Weights of a small masked image model.
Model: 13.5M parameters, 40-pixel images, arch vit, norm layernorm, moe top_k, num experts 16, patch size [8, 8], layers 12, width 128.
Training: adamw at rate 0.0016, 7200 steps.
Data: trained on photos of plants and fungi (iNaturalist), 90422 training examples, 5.1 epochs.
Rows from expert 2 of block 7, named by matrix and row number. Rows with one number belong to one neuron. Each number is 128 + 32 x the weight over its row's rms, rounded and kept within 0 to 255. All counts start at 0. Numbers have three digits each. After the name is the row's rms in percent of the matrix's.
# up: expert up (model.blocks.7.mlp.up, 16x256x128), inputs 0-127
# down: expert down (model.blocks.7.mlp.down, 16x128x256, transposed), outputs 0-127
up.130 101:130124105237154196121133138119156073149157060109084113128139141104125148092126153117111122118159095114138137114132106143122134117127144112126094089130117110113143111113106136085092127112144149045129112098132113099116133169120130146121168079093085098094014081122222051138117113152143187151156086072092155177122072146110117105183138141132146112187122110133115155128145081108092150112142
down.130 078:127114125154166180149125153082131133158160109051124180114123152095063145073146078123077094179102133114062159053126110105133168170176127183122094106138096147103156073087065152126031174094102126083159068174111132116136147163118144141150139079070098067105072150141159147132118139141106131143125134105142150119132173184142140126156129102120113147148115128135107169136134089101126106134157
up.131 089:061135106148119125092074172113120112147145135067110114187164117121100094079092117102155152100075093124144120093122119051133158166132169130116131160150087092154149128082121155212141163159122140068159071131194131103085147135158110161112149129134086120151116195111139117107180154149123174141160109127132130106094164130142104178135046124144138145147115193083198110102161140098146096093171
down.131 097:071116139177132137111113144161118090132164138154102133126093117120153137108090117090124143182161122148153086135157070127116172162094154152101165103116103198187117075153122106126038139127059119097131129095075179157171134154142155114147109133155129129115041079131176112116158154108120184139116111111175114127154115056157155089179104120106174138077087168106130090161158106111120080063117
up.132 079:133160083150133130115091130121028148137132124113091131170139122119078091105165124122128170037121064136140113105103150121131086172168182125133143161155108069118163123100183116174106147142139122102134129125158143164119172106143095178102136153159063158118125178111130108131166149166147134126147156133086060107070143117143090186148095151160142153163142134136171128063099078070104050099114
down.132 076:108125170168111138127087152122153084127149115150144156085118114157178088094142095105129155125127141136190091157130142117116195140110186130124152102129132163139120161119118193094060083122138126092054128120061169137142157147144151135077123129067173136144092066139164121071136157101113179099135094130182064113201126156175164089146121145096110191101074151075133117133129059135114126098126
up.133 064:114170102125106133109154147102105138133161139161121134115097119161139103112183102167180192080104115108151099129148150110112165097058119071129212147155096074131132111119145101145129118115160127140121124160189138143050052158183117164134150167107170163129132126133135038070157086108160118146085119110105097109066105135124127192129189132072121137085118112099165134102175107114128189136108
down.133 064:099112127113125115105139131141104148170135132132156140157187152109126094159125095082114192096136213123150095162067184139135174113122096117161103074116154120094175165094163112095098085137017106147080153142050167136189087136134097111161109156112185142130114105147173131117150159121164129162148121123108234115155144128166164153170097132119091141156156114154106090144144114111127151137161
up.134 118:064153113136147136126088156082106149140169131074086126192159093130064074115121138102151155093153111129114131074130163103130130162175128116106125157157097056164170118118144131166080177141140132097160086140183116128127135117138110168111134141129114119159116239082127126127146127158106137118162125125091055101124181138135102190154056117139147140167145188062183124093117112080119103089142
down.134 122:052110126187127103129083105159116162123207151156129160098107128127115127096106109112127141165150097086159074151120114092106161178122164159141168127150098192176076125148142102125085189119107136076058165111121154102126208172155134085098112142134116111162082149140153110094123114103082158160140126103181093090129131102164132135120097152128133132027088175084118127156114103103095155114080
up.135 114:131130103205170195154130138148140103122190056090112134104136141069120177096130148152089140125130112117136140116124130113135103090125158100123091063110131087103131106163110143112098110113119129051138132136107082083116132203122125134121138117108081043116023094085213060128154120159121177163133078092109155170110076116131109142177147122144130136157117123143110144113138079100110144140151
down.135 070:119118092206188136158130171106099160182161155093147172131158156142126122131113131089083136148098162153098133123130130105144200130159110140137074061113122145165134060058080131083124129116124156131200154146083091079147180163117186115142108089073121042109092169087146084127128160092087113148085132105146156112104140163146100103170121151127087146149103105147126175106143096098132124149168
up.136 070:109142096160134173092078171126127106142137126110153182118139212120143151136137208099183117103110112173128179116142111103148066110151186174121100132138117086144128111167171176159153172110133181082100103126109114121164169120127071159110117109091123097134081183088116146116172084200179107136112107127094078094116148151153113162145117131159131116149232176140103097109127105145125182128128
down.136 091:099119164221155180122105133128104159160087149162147142128114113159183185113108110116082116163088161149103121107168093124143188112155086141150157100117093139125098130138094137130081107145170158087137118134109123119127128154136126086128166097134161096145000172199135085160108129146155098122171090113177091094062127162108078082156129144126142123105168143100124126140116113172117078057138
up.137 103:131121112243151188106138135104137064142164090126096121136147156078133183103126109124098133118144104132114149124110126128121098112143156087129115099144130084132140116148104103110112119110116130084150090120124099066114111165083119143109167117109102071101020087125212024130134114175135134149141063072100149190106054135127155133165156138139136124152108113114126126137161073111093139134120
down.137 078:148152084224199171164110187118162146150156087066134158125098146087112146072131104136093099156150120161077145076165093108128209126166146165114092059131091159179134105089097149132096122073145087107199095155153129112196136142135150152114127096148119069127103139150143108102148117161074188138152108086158148153101133122158129134131129132161095129109126102177117141127148127169121093101117
up.138 085:131156118185136127122093114138137101100147115123111109164167158114081121142184122137127140053149125121104183070116144095083105084195160079148047124151113108095170067154122133140080116117125132128068117092176138163130144142142138120124141127095143095112056152087149108158166100216170111131145093129119130163083147147097122165143174151169166113178162149127091065118161068073131092097144
down.138 090:143128126171190158120105156124141119135137137117124194080094167075098115077135126122053173150118139178087151126147134082105248107134096121111153067125109133141118070082087133134064128110111142109201105155162084105140121174122160160134117128143120075135074159174142107134098089134118137125118143115188142122117185133130118088176129077139122144107114082163125197125152081126143096093105
up.139 091:113133104250139163124133151125126101140135096128099120110138122050110192108126144129109098141148102141124151145124128157118088105132145134128119109119084115146146090139092121122106108119143120047130094105122128096131156219099173135077148108103080058096043092145236062142131149144141174141169111129131129160114092136102128122209151125130132142131128084128076104151138098092130157127163
down.139 086:098122121215172137130101167076150129132177157131106168116109147137130142109130079121091188171130173159111118090126133103151222095180127165092087087138121149122123114093129094044075128109082129118103093164128122117183144158136180133121150139108161075143090147150108115150120168114100182150089129141173114106134169168167183091196084104111127148150143122137112105188161069139131093147159
up.140 105:178077127103156106105061108115143088157135129148141186103122155114128201094143098104055149192140176054138156111199061142131114119137142175118072079106116165140149149092111134086142120085097147113077158135184126125116173120135199127175093136066128132107146098124134122172098056138150135179110143130141154155126089145098112173132116108140156128138128154161073116183135119134172152118099
down.140 136:154168197064079122154136103147118120103104167168127096121149083191123108148127146159163109094114149167123120130114128155146074071071149131154157169130193105098160126148120128140140142166126117193163177087101096149117078066137132095128168087101106161111159100164060129109160137105134106112141152135124151144142099161136132070113170132173054124129149087095140086072131086117111154221158
up.141 100:117150091229152149105078111120122090163164067114065151185150110091111157106163118105161103134129116150161142073146140123131119115138150126084089066164101057115148109102078129122128168120097139092149076140137129066087139146149125169084181097108123078104058128093190099120160089196158144103154100082119126137100120132142111172160113175174127135157162142135102113120132098071161156134116
down.141 086:120148145255169133118107173127135099128105131081114130137134146160123130150156119114096150117140104097066149120120167116095137128185113103078121077105102058127170131141120115146094087120091141143062115143099124161095139160198152160115122136145125117128055204110122099124145106162151143153116157122135140116146168198105108120130112137146161143189179106119092120152159142126133036046160
up.142 101:126114110130156124186134131135137128148169128141099128114128110118134085076119084124196157065127107140145098160080188118156145135126130143127131106149110129157152128160100110086110170171172140105209110139155047115084118133103196172096137162106145135181133132146145113076060131052088131108107111135131125050146100152189128112175135061144110193111075096128157149114176117149124148122197
down.142 126:115091089146176097133135175123084157114171141134074165071131121101093091172204078107153186109163113118185070127112147119108113138165087164125100090176116136114162132146176142062099105099123154148182109063094160136146129120095212089132089166107169111135099092093109165151127124112118131134110163147115179110192122116140095160138102161136153181128100140089158146171141147184107155080111
up.143 083:133140132108158105157123161101109103079138146117103112147163103112130130090112075147145200058117141123150156103108176106129121130130124122061166119132075047160108110150133184147118154122164110080190086157121131156106148132133211160144167171094139169142120160126148090140091118056081134156115148115154081081135136165169124135151128104129086199128034129124166170125169104116148166139184
down.143 092:145134106168141094175098148148092158126179138110145120162095135063118054161232091140107165156168124157135078129113140111105109148141086128102124079147073170095175171140167138092029101114079155149125152114084147162134114163128149112144120120131161116151093142048178135094166156138123128133117135114088162153174124112151104100148119142126069181154131096105136125183137154182144124087083
up.144 087:111163112172151165144058122137100117135161096159110155121145133066130145074060107060088145111131170085130116094147111148126115151113162161160089130152131149144109116140123113112053175150089147128127118094107152109074105150159177109142127144023050126135110018106127122105144152140132150132110114091149195088139165198108112129126134135158101144119097130089110190135121092107169147100128
down.144 117:147164171104152134122089118116105139160147176141135108093108079132145054104184107092063114152122142142073131122107169119091177111148172128110157118113129128181162150216121170161059068136097126150198146124120143104061078134148092124140123068120160139125116106151143157128139135115119107150124163136116100100190120201139053180145104143137114133191115098056141128083162125151134132105148
up.145 108:127087116170109122143132098135113130059118107110012082156125176137167156184163153162140114110125088196079189123105113131174085100187143124196089127143144082114145089198103082098140101150126140120047128136136141144104177132113170146125146085191134112116103123105125092130121147150168124098138097096114096179078135103140115123141169170127149111164154119158093086087120118090150100118106
down.145 104:172112099214188147098063114090126105175152097087143160087105168139133130157096148102114105153120141161088155105140106072138222144145139140168092100084093208109168100092102113123123175087137134093151116100091116084132158163100080141098125082112128052164109172185133061159114151147165164109190141166145149142118138111102083137129093128127138084145098143145127159112137141112151113129142
up.146 120:132117115237142206129114127150116074154176062080062126114157139084116133076126112127135116110138106137112165131135121134117092129150135119110114092130137122105153084154111117126118168112140116078139112150116108085101126213125141174117134128112102046104055137129210052154119131136142153169152055091116105154129074124132136116191145108161131137141128095134125136117164049084137164133128
down.146 077:113125093169157133147115116115113062148178195055098149123160182180135127118161124141099153150156124150098172142121163115134174134195136144115089075109117161154132073039078150133132128106152101133147084140186050115165133134142170209135156092166147104096144158141146071107125138145077127103172157067118138145094176180153143096141101129117107152152129087161120162136167129103140083138136
up.147 066:070117097194110153112108150135113125085098172102138168177126170133171063138128159127137130118147130125108173118132116050145135160142120172134106123141101072139172149119163129233139176062162196033149116134108130083141140144155054128061113157141079114165121192168136121131157095164149157152142178135124110096148175144139133136142078149113145114119108148153137161103090124140145146139143
down.147 077:123151144186107140114091154150106116164089184172125121151101131093171124096109134113108106130088126142092092147094201147105181148105137128131125143104174114171123121120130138133034088137116146136163163103076105083089130122094165032115143152125187153152088118187157152133169132088095080157142114134161092119154179124097152108164096108067126141141161149115173095106116102096094068043140
up.148 078:151118157136129180141122141149180088119111144158111136124120155113159168119129132135079113098157118122136158151140042146177145091128169133092090058084103106102160134162111150068154080113116117127113128139209131108066139132145128142121079107111118092143125116139144078107083051115142153193086118082087136212114093115144113190131136073133160158160051146154124121150155099123117170097058
down.148 102:121135174103149088119140140151076118122105184139110169144155122193076096175143097142152166104158195112102081122136175128132118086102124125117157144131128078017151165132205100094084136143090115202097172063063134151089072085148120083142131145136134174141134112071118165099128133131159108080127170147124156123157114109131173103091151123173099125138150139124147057127108135146117133144149
up.149 093:118159120151140167080130170062145145172125108117106133182118169126150106114155109122124174142104114153136127112146116120096111113148162148083162107150116072142155119092155152180108158100168151051144124191124139067094134120233098194056115099137115079140078173098129065111145136151138163170150125130146118101203128152137112180118108119130134100190170117120115165138188127128183129127177
down.149 107:146087112209167208126119138085121119158155140100147126116136116138068151096038159157112134126128135097113094110144146096159237133094119162126134086119087157185109063097097108118097150136155137069159123155122106145155159132122164124095147115133143094133036124186173104130089135137135167110122109052150117073122166104133119088152124109100167154112105113159120155161094102126080119143157
up.150 107:129126108176148173066138148094159094172141099101082171162136147101124141082153106089110116160091140150110119105138123073109106100111187150127146079130094075130145095119094146126092146125125194095169100161113139041087150160194106190090122091103106052117109156104169081094163083163141172164162119080129122132114111137130138132133098210131191130140131071126069149133143133122146152157145
down.150 097:109127100221222137108093139158101096121153120113124160145161159130082122109156152095132140154093150162060111126163129130120146169175136126071128081150050111136159090105174135177128151125157117092176125139176098108141165161135157094109154136154151036178058132153178095122124085150157158108147102105146076115097134121107114116129120155143127140131092152169145160143124156091135091056079
up.151 087:123128104255159145129133103143127099124164058104104157146122134123105191100133135115132138125152115104112146116151133125114069088161177110155110077134129122103142076115106128123119153113113141055108131157111121128078113224148107149122165092112091060098055069113173090119138128158158140151124085037109166184103092167131109143182153142128146132128113128129091119140130086100088110102141
down.151 081:114130094205255183140116147101088086119192143091106148146107117118117130124130111089082146159130127138098109066142096130144192150197106157102110062138080118126142099057105090125104113073127130071164096125150120121146142146116161104126134116146149069104051111089162137156143141165143148123140125117134166095133145141164118102141140125131123130212124128175141155138148114166127108100162
up.152 081:066198154149152094087133146107124148106118115112088134120150048120138097074129108135193191100117125083150094084062210105145168109096132165124146110175097112143111087152097173168139137130180098090162105139179120123078118129182131175111152200118122119114137127154149135152128121092165112121145153129201146036091116177107140111117149159152104135117100104124138168118153086121121160154162
down.152 098:143152086171106182137119126177146098157101145156158158155133146093152076147124068149114145138105171126119146126122072142136120120180128123098112112143119209130142129129156118062027143156100127146190130121047166112157098125088153071143112131143172110173132122126172128093187149111081143120122115157074156148174118061139110139143125084090075118181119103094100115181180106160141093106087
up.153 085:094177085117143173112100162090089105141145150095070146128149133129106147107160142115149117109157134094126116052143127080101116114174156112119137160158116008179104119115119140187109162122123124102166096131146128136113106134142150147083140144112079123098112184063180112121187100211113174150160092099118073112078130169143084187125120130161148137157139168130167110099178089103161125087159
down.153 072:115119094201128124100130132107164118142144138101151128110108128155154124114138106118106147126092111143104107137156182175121212130147126089114171113086042134188111074108101147184061099144093139125116117118179118158155176171145151120164104097135190109125090128092228125090083141102130131111101065122161093093139125098117146105145096137077151179112128132188169133149119110093111099118040
up.154 079:101138125219144183072117144142131129172135108079127141166142120121136125126179147091117151098076139127140124065122121084118137128157145168146115120106097097152169088155131164205102137123168149093159115115095108083110140170164077152124200136091131054139035145121153067131186073179197132139141109064134130125098098132111116153113092167154111166136118102142134140127148159137170179148148
down.154 087:140120117219183123125126157156151073124120131124113119157093139119105153130146124097068130157122154176047120126133154106116245133192114154106133148097141146151141117094118144092073113084097137099140098119058129143137144158118178153148147118151167110136032148192164110165127110112086156173136118106151144132133185121158140146156094163138139152195158117098103112130118141111134081054139
up.155 102:098141130145142132160140181114120145136152140084115118122141102138073069092086105115145151108126098118126103133057169119153121175112134160110167084141117140139111124132145138134106183176162137126222103126155085104092074142092198134083147146124147117166108179157120126140092149066055147163137096134134106059173131140168082116127084084123084202141057103113166199122176130117126161120153
down.155 113:115124102154191109120116176135064145129145122143088154112105108123112058169202114097142188095176091075159068146139122107116104150158118156107083127165097175113141166182194149047054113097106143137125129087095174136122132108109181058137053159108124104144101107092146175120133108158148137130124141167112149107170127114136145157137114149127137171152123152116133078175143166182132125075122
up.156 080:178071116121080134150122104116122117121067122180180163094107194098156158081112096127065088152114153106140151088164111159137119093156107173123121074101162196157102154157131116078151108091079145122077118135097161117166162122136158103170084143049099090131112102148163148200120109135148132119080079147088239155148117132112155103152135112124124119153151127146116104122073110138167129098116
down.156 084:139166184106100094130142061170112085123132164182141117183135115198141163118069143126153063098094136140068109130130135152151113135152170141151117187122128101057150138142182121122105161167083145173098159098065178140085107068201121085131122121123128127150139146139110183193178118117153142148172169143140069121100129112126112145141112156147101061103163167093129084091124136145097129123152
up.157 099:119163112161138159099116159091145131116150090060069182168188133128149116103194141108146098109145124096146125077124102110094113158135168174100111108129076059127183143080102159133135183111138152090167100133157109077054169119173114143084124100119134062131101192100149089143128080174135171151128123061128124136080110168134079163115090176126174152177127124148102143145127128150138178135101
down.157 092:157130074223167147119079163167112099130130171076152121120090134138085182155150173128069107114101145164059122108143128120132204151133137159105120123139107116163154090082103138181087121127166149106183074113130091155137117156135116085124147086135153105121019145140176047119190101157175153099145093114136121123089134145126075101164127094115092120135146113160140140155126094135132094116113
up.158 095:162103124127113119131113140137161111097155103106057116182117148078130178136194192147154075084124113133094179139144129134154107087108194123106110142126120085104162083124108146065116117102121155107060111141114154106060183140237148127103141094155154096105111156081139097169134124156164134122111118095101126190072147148123112131135131218144133102190129118148122116158167139133155151124071
down.158 110:149150110174162156139113111121142104099135136114123144122113171150121154198152167110084085164104148185046173111146055133137212118141112121143079122097111156070163115161160133081136140125140110134120124105095126139154108164099100105179155063103119102151091108146159119168124119172188174095153097154153151177069075082122087117142132092146165072093142188151165098149118139139120095190104
up.159 075:094121075165146124083064135116130083167141072101101125137135159109111132102134151081071162086138119123163135085104114074083120186174127104108097133141117028152183153131160081165100149107137134049132114111143151152130118176114098165099126130100097143088106200054127100126172152143201147149171131084115073164117153150084125179166137142167148160111131149144145141111131093091116126142145
down.159 070:120122118153152086113075188099170098146176126102173168070127135124152106102130105082113146124094088113113110152095149136145235122132142133134149123107115106172126119124164099088062128093046153166059140145132189122167136128080177133184144148130172122130092083087134153120127143095107116142157203143202134087114127142114116088137090128049136182162134141158138097081156120108127132106129
up.160 118:054147113155142154094116170084087141131114109123096173192139133114074129112136123076108118110147122111113107081151168090092149128138139140146129144124116088127144149174117119160134130105143187106191149152134110089047153118224148173079156123109059060116103107164152114160127089182132160107158127102142147092124193203133169143115082191142146114128131088099123147132162089146144147148187
down.160 144:183166126139122143092106107163162133195133133145182128131090162132128088056109124099047123163150154122109164163147158123139210141101165142146138109134146181169133099160145124139096139142150113079178109117057172074074083174094048078103164087142169099199121058113162125119148140124125127130135115125134080103147123101153088139174112072113132108133117153082137120100139108134158137118167
up.161 102:117147112138167155163089108140102081102124097095105102113167105110071150124173163166139147088151118163088116084109112139126103112158174092124123099158064044090119100135112150118147111128130084114087116147187110129118163126128148149111168073182119113068116211091182097154154081138137119134121101101094090121054085103144108144134163130156124120191161169082175114106161071089125123131050
down.161 111:168137122141124188118115125134180142112137099110197132162121134137133063090130207114134122155134148109095130127131061120143229104078138158160156122104159185131194111128185118110130186122121115120178122130100126085124081148134075188094110100091114047125086063118160067122117125129158139068153136116125100097089117117112138116176154103132088179127096103145133113099060131121152139156124
up.162 063:107094121119153158105145131134168133131175092150139138068110125077161140111112131072086056083136099077143232136137102169135146143146127161099104111061165119132097126139130164081122131118134068110110107135136129141131154145204165157121129097043085108128121112127122127132163107160143134129146102119062255173130124165116149120131120093149130132128073166193144089100119137115137119126085
down.162 061:127140160137117102092132131158114099073184119108164126172128116169172144156184154130100109109110143120077071144131094114108174125099142121104155209151072110084162130121210165138111120099101091129051150122127180109135095132168116133172144146147172126099079134074177202113181102100161100099159148095121102162090104112168089114102171141151124078189179128145110092137073141128106160145125
up.163 083:128154131169138134151126076123154127055135097113133072210169086115064124142199166138156154053173101140095176157131121137193127149193145098051141145123128021100182125153222141122121152131140124127152108170126141105105143140146066160099122120157126190146145124119152134168136107100124146105149131104085129152130131117164116133145170128138131129182104153142114095120102132157099116085127
down.163 092:135169122216183153108102129077118139097119118135140140102155110145165135156146104104101138109105120137097115152083158135073148112159135119138055102130099135097164153091181155078097109121100092106074112110097166116119165148108146159151112162079158093181025130063211125147131145073154164108178106115184118133145116138158137124152138165131103094152114207083121052124142137141125145118128
up.164 114:091115076137143141119099177079092147119156106106071090128144123166072079119096136129165140109132114121134121099100106080092088205164151133096145164155107074164166098109120132154103174138188116116155060136151125122126141138080067108103107157165119146124109238091110104136189139181106151081144122135115081127120161134168113181148101094148173137087107193145156136136170099131127099136179
down.164 123:090100110208109138118109148124114133126182163140089181104101151144113127062106107103128143102164098119224082130111114081130132192152191164140153122106142139160123123148149105141055137105117131123087161107114108145154167161151155082121085144110106111180039109141144095128067110100103155167132124087156129116137123114180185130149091110085162129064107164119108097126138080095117200106097
up.165 119:107131093240159195157106138145126111156151076106127140115157116098118131095121122147150176126137106129127117098108131109126119110148151127138127098142115093083136076126108122148119156089158108060144090149163082128127127216148116140085144138118114067116022125106214059157152118129144166097148073065133146139107095134139127139194142121141151120128103131127118163115167033088140145133128
down.165 078:110105117142174107102124140107128100092182078040125160121173136126121123158137150131149127118125093093058136106129092125106129140152120123162109127108118054171122064060139165127170104113138111031113098160162110171140148143148095205128131111142122096098134131152164123144143067178146148098102129112125142156067189205134066120132101143088170155172146099170152202147109136133145137107119
up.166 084:114100152151148142136050139114085098127118101144067131128149122080154166093114154102104185142179164116172142142121143128118100117120123165134137122134143098166109098154145143132095159124099091134146126091119137090044154174176241136119136137039115125162084044135150148152085130155114121133146115119181151106130158225095057141132088177134109129162082110110097142140115112145148162142114
down.166 121:152179136090125119129095124122129159166113149143171132179138093117171059123193102130094126152137152129055121105119109131065185131120162146127144068142116136210165143185158125108086054137122109147223135104106137125077075158146094125094121104130131130102165074145149170094159138139121118152148096095123093074134127154121077162159136133148073164165128087093128142115199114192151128131128
up.167 067:117111126186098163081092127070139101125140058129092141196200150110153115107158153090160136114101149147129132128092136067092114113118176157119144121140116093078171093113138106162135125086162178095118126166077101087068152126144109181091107091199127097093077166118127104093168105211188176116140068097136147109093097165127121155144113151150146122132095146144072121081172150138128147130121
down.167 077:109120121233196126111142163180140083157127151099149146129090115117122181116126173102039133137114131163082120081111116132138225095173126159150094100152133165124139092077148117096086089101108115104160112151105146094145125150077125126163124120139168082131020125167182118145117127160127177139116124099143102132085135152133094092162081130084153116131131131140104128141139153097170083075152
up.168 127:064109124133178135119137189087109132123126124095080147192137068116098081112081117116174137089140101129149121117103152092120140168143118136124146148149092052156168122129107130176129163141178132091217100187151097095071141125125157171062142103158112127170116217157129095113100111137088160121156118136128111066171154183169107170151074116147127140150109105128150180095151123134148161145179
down.168 116:127126099223189148126081139130116172158172134143107170088117142127087142154149088105117164195184150125132107122162101065140114174145163149085114097146078180145135100165176115122036148126150162081095137140091153080123163170097098102122074139139137090196058120138193138093151111145130169150116127096113110103160159074135125148150100095112130119117110120142116110183079128129133094091124
up.169 129:079136094142179129121111201101087145145163107043092113168140120112080093100117130114158110081170120097093097106067162094118118175169176120106125158176093043153164133141107110144079151133135151113169107137145121118118143141096101174107138114146132155124099206100136116102150118190105117135173116136119103080080151113146052186151097132158128178153106162110188141119160095084123122134180
down.169 122:048092086225109152102100138093109187150178120111114139073117161110104148118103120090146149106141134116159079108139071096108180206148175168143106127132096146149104130151121113121108153102104118083105118140163128116181137153148129131134095175089113077130080106083167096112096112146129183143150115104184148085115132080119161167142053150116127101096150192156105158140119115100129141114043
up.170 080:077158122168078156101087163096083130100134090099145121172113106138091098101111138082112147115178053165113137054114195103100148162098154102136139157159088135135099105138130169162139201158130092107163102165137173106122151095193085146103157152136114127142150196144117137213142100174107117133177126110144088096074155137087126141133092172073099108087112177086177136130142104098128115149133
down.170 098:082116102164104121128120099169116159153110176194154157165098132114125117092102137104072143133124106127118144151091118126133214151139123118090132114148066172182124103180051150112038123112054115151140127117108156094135175148086149079187133139139185141168112141150134138088199141098075121124096117113115107138130136107139139111126107021105131113138120169133162114135143143106122067061128
up.171 070:116121114113178133156066081142063154089116135125121111139105143133071129071155136129145165051182135148222142123116111176116128123154093096113105129180089138152086100108146158121090176148120079138156117041132178142120141146112138106116172130097119152183077130088113147122151150137123167131148090133182130069121112143123107168172086116127097110136062125049180181126120085087099115121137
down.171 086:083167146143177128135128112059136145155172112137123145084094086126131069132200078120084124191161071118121141100071166152124187121159160130088129074132148158145138165128089178090078093129123106124075065065114163100150154133147158132138125130103137113152117150143150177113106157101097131154161124112141108133222148174186105164153138140145156182151111128120094145112165139178108080077140
up.172 087:027166126166134105070079090082108168110106118068173110168149109157148093136114152109166139128099125144106094061116112102082162114142184126134098163161101104079142127138145124183131171087156126109113107134142145118128130134171104145082159175093099092112114177086139131148218159128164150101118112113161162048096145168090135161118068180157084098124155162116148118084129130117143096157141
down.172 120:136113110181132165124117096141139102160104086164140168121138115139141145120102107101094134179139190159175166134140116121147162131159104129100151076105118185198089098150123144097000167121114129104133151157095127102143165151101122127109114114148160069129086096191124077151125178081053148128140115143179085112149160069108132096143110103109096131091095150078129136137174102106134073073094
up.173 097:142072133139122146126111136152150116147125116138102193073129156100118178088070106092028099132176127131131144088144091131148143124123094122138088107114146163154139138172092141041072129102092139090094122084171113138129116169150212120159087147052083112109118044130147107125109130109108138173096128125137214165136133110106113115114148114119188159142074131077093118153128125138124148086091
down.173 120:139145148049126085103125142116092106117123171143105121150143096190112093148177113113134146124123172100056110152109169148134070095124153136093155138124137073096189164169186124117120111174125125189147162101078154131078067074179104104109143116123110147136153127083091185128169073145149104094116204133104115128169095138150100156069149131178070135170139115096110078126123111182129146164147
up.174 118:134144102234156192129125126120140084121155072079097138094142143056107166087121134120119148129121089124115147121145132141112110115131148099101114082114117119107117119137109137124125138095135134059128086146145109120101130196113125149106135126123099046097030125112189041131114085151131156158140086062065154203102105113146135129179154121152107122178126132142119120139125052082112159122126
down.174 081:112123089169206137156106166061121079140191134061091134104154103116098143142164127141127149110127126110124105054085147107136167147167136112098079080160084104143141120078095137144118101139112140070166114164169048074128193142139156207102145078115126079149090155148160099144141151143081140141119118114105102078116145131106114123155091140135093181201130088156149152170136115091140114104113
up.175 090:112174095141110155102101176074073101114165121055069110163147131143050066104085136110122156073173088129125142071129140071098104165141112159101149161150132062149156160138143132162119170147106152079150087139137118118115155172124167151061161092147087131165128196096119130142124158154089171169153123134095087086152151160125096146140069170141129116168090160127143106082086157107110105121149
down.175 080:111104112204140122121068130147133145157154160163148115144123093152161089110136078118112142162159107116147055128127163093065142175124174150106120102170087174206148139172171144143035122118175140126050136122154193108086179138130098110145126122117164156169088109105174146041152124123115155121110155121161085096155123158157146160116104137064114151146124149079159148139166101117108114145098
up.176 084:103150128099154164129112183145135076125189088064090118173184111125115125106104145090136148116165092142142149101055135101132086169123121130086145151111121056156144112140107131134064183173130136103184104113110140097043146117153148165075159057112123108155090177099167108105135107164113153173187118105136127109079139151126104113124123194116099156141096163073156143062140086094149128155124
down.176 095:142119072206146155117092131140123124169145157165158131065112131130117081152164118081093152209093133111112065097133078121073210161107165115093114096137022154160109101123132157163100108149130107122128126085136178141155076181102076077149154110093164119125114107128163111090162108164148152074086119136110121113174139110141110139162133097110120140114145124091151158159128123140106055109086
up.177 080:182164143133117147121075179148043135154155134155069104097163103085078170051173085114119142067195070137133105078110153101072106106158112078140112161166125030172135142106107134127125130115077114110088152097164159129127137153147154150171172175060086145125093154089134107153173138173144108125096131122091108152142180182116145144117147149139130127135149114122113124158115109119127094119128
down.177 086:136158156137095094094076132094145119153177120150154111143092104172170085077187134114077080153110097100120078192115134128144214108098141145132160067099109118197151180121194162141050103125081107135150165112083156116108128139133146135124160147106175130144114144086094183175093108133138131171127185102165094103165156096143109135126121133121124189134079122079109111145116141092145129063157
up.178 116:092111134194166159064128197095127123146149078102113165128128116106139157056122120080107084128127106144147138107137147101107153154155156146124156106136109089174150132136121157136068138117143177096187122190111111074055160147174118177073114116077088062138093143118137050116161106203118156157161129134140129098153151176084116132133079140136141171135133098096139168128191105130171142146160
down.178 110:125157092242194147110121118124119094145158096094144136089134128123057140102188128134076146162121142173123123078155176088134166140145103137120161054143081173133121049082162126179103154084169126080156088129131110085150129161141131134103121143164158094123044134143190068128114097137146164145163109102182100104139142113104126096170112130145135156112097125125121140139109122111126070087118
up.179 116:111139108251185203134117162129098090144143070094105131134158124074111121085139129128104145112133099102130128084133146133123124107130169116124090101150129060136106087153119124155096134126138112059125117152151095081109127215172163173130149128096142050116038119109205076136123117151104177151147071091131141133100142131115141125182116140190127110168134107122112144117137083107125128133130
down.179 075:106093095143174120123135190085117134118147117040101142104150148153097134138133120157166119083118075141147169088122145117081080149159076149112110111102147088173112100095080100157129110118134087095123085132184072173145158137167150194184139141131071145051075169133153112152084110135102118095136104096174156100094153181108136075094116158136169151137166083186171175108133133146135119090132
up.180 103:123134108224195159138135122130135113128165058086061102110144140092079151097162135133118152090115100103090119121102134125127103114138166117109112100137114089076147052141120118110096147092122132061131091133117113145100112194141164134115150082107088037114049084112197079124119136154126164164174117044134137163114109159132096137169116139182136143151123133116131125112171081106097151118126
down.180 075:097076117202169138140121153117102090147093127096111164136100172123128120128138123089132110122093108174085172066139144149138154137180127137102090088124081091096154096048057163138048142109164145125201114134144078137145100137116148164126122122126122071077051152147150096213103137134110168114135093091164154126069146158131137084162120140127128113123125119154090183143136114085157070133122
up.181 127:106138135132147131126154198157172127141148134139107134132132089117116082070108097117170129119124094142148090144104195094172162157101114134107157067166100111157145114151116125150130165162186123110235104131130051127056094140125171170073141171124144136160117134152117101132103112064072137149136102129149098064199091146156106137142102093154090160148084076120173180108159126119124177128165
down.181 147:132106101126148093131114150115083154129173165163051180109098145122091069157180079118138190088172138117172103162129104113141074142135087163123079085169121154116153134186142129030056134131110147146114139067115170133139114092089195074148090159112134126164158085085122150104103141117118157136102111150120172130188132126188110151153108133097119169143097128116115117169149141187138145101089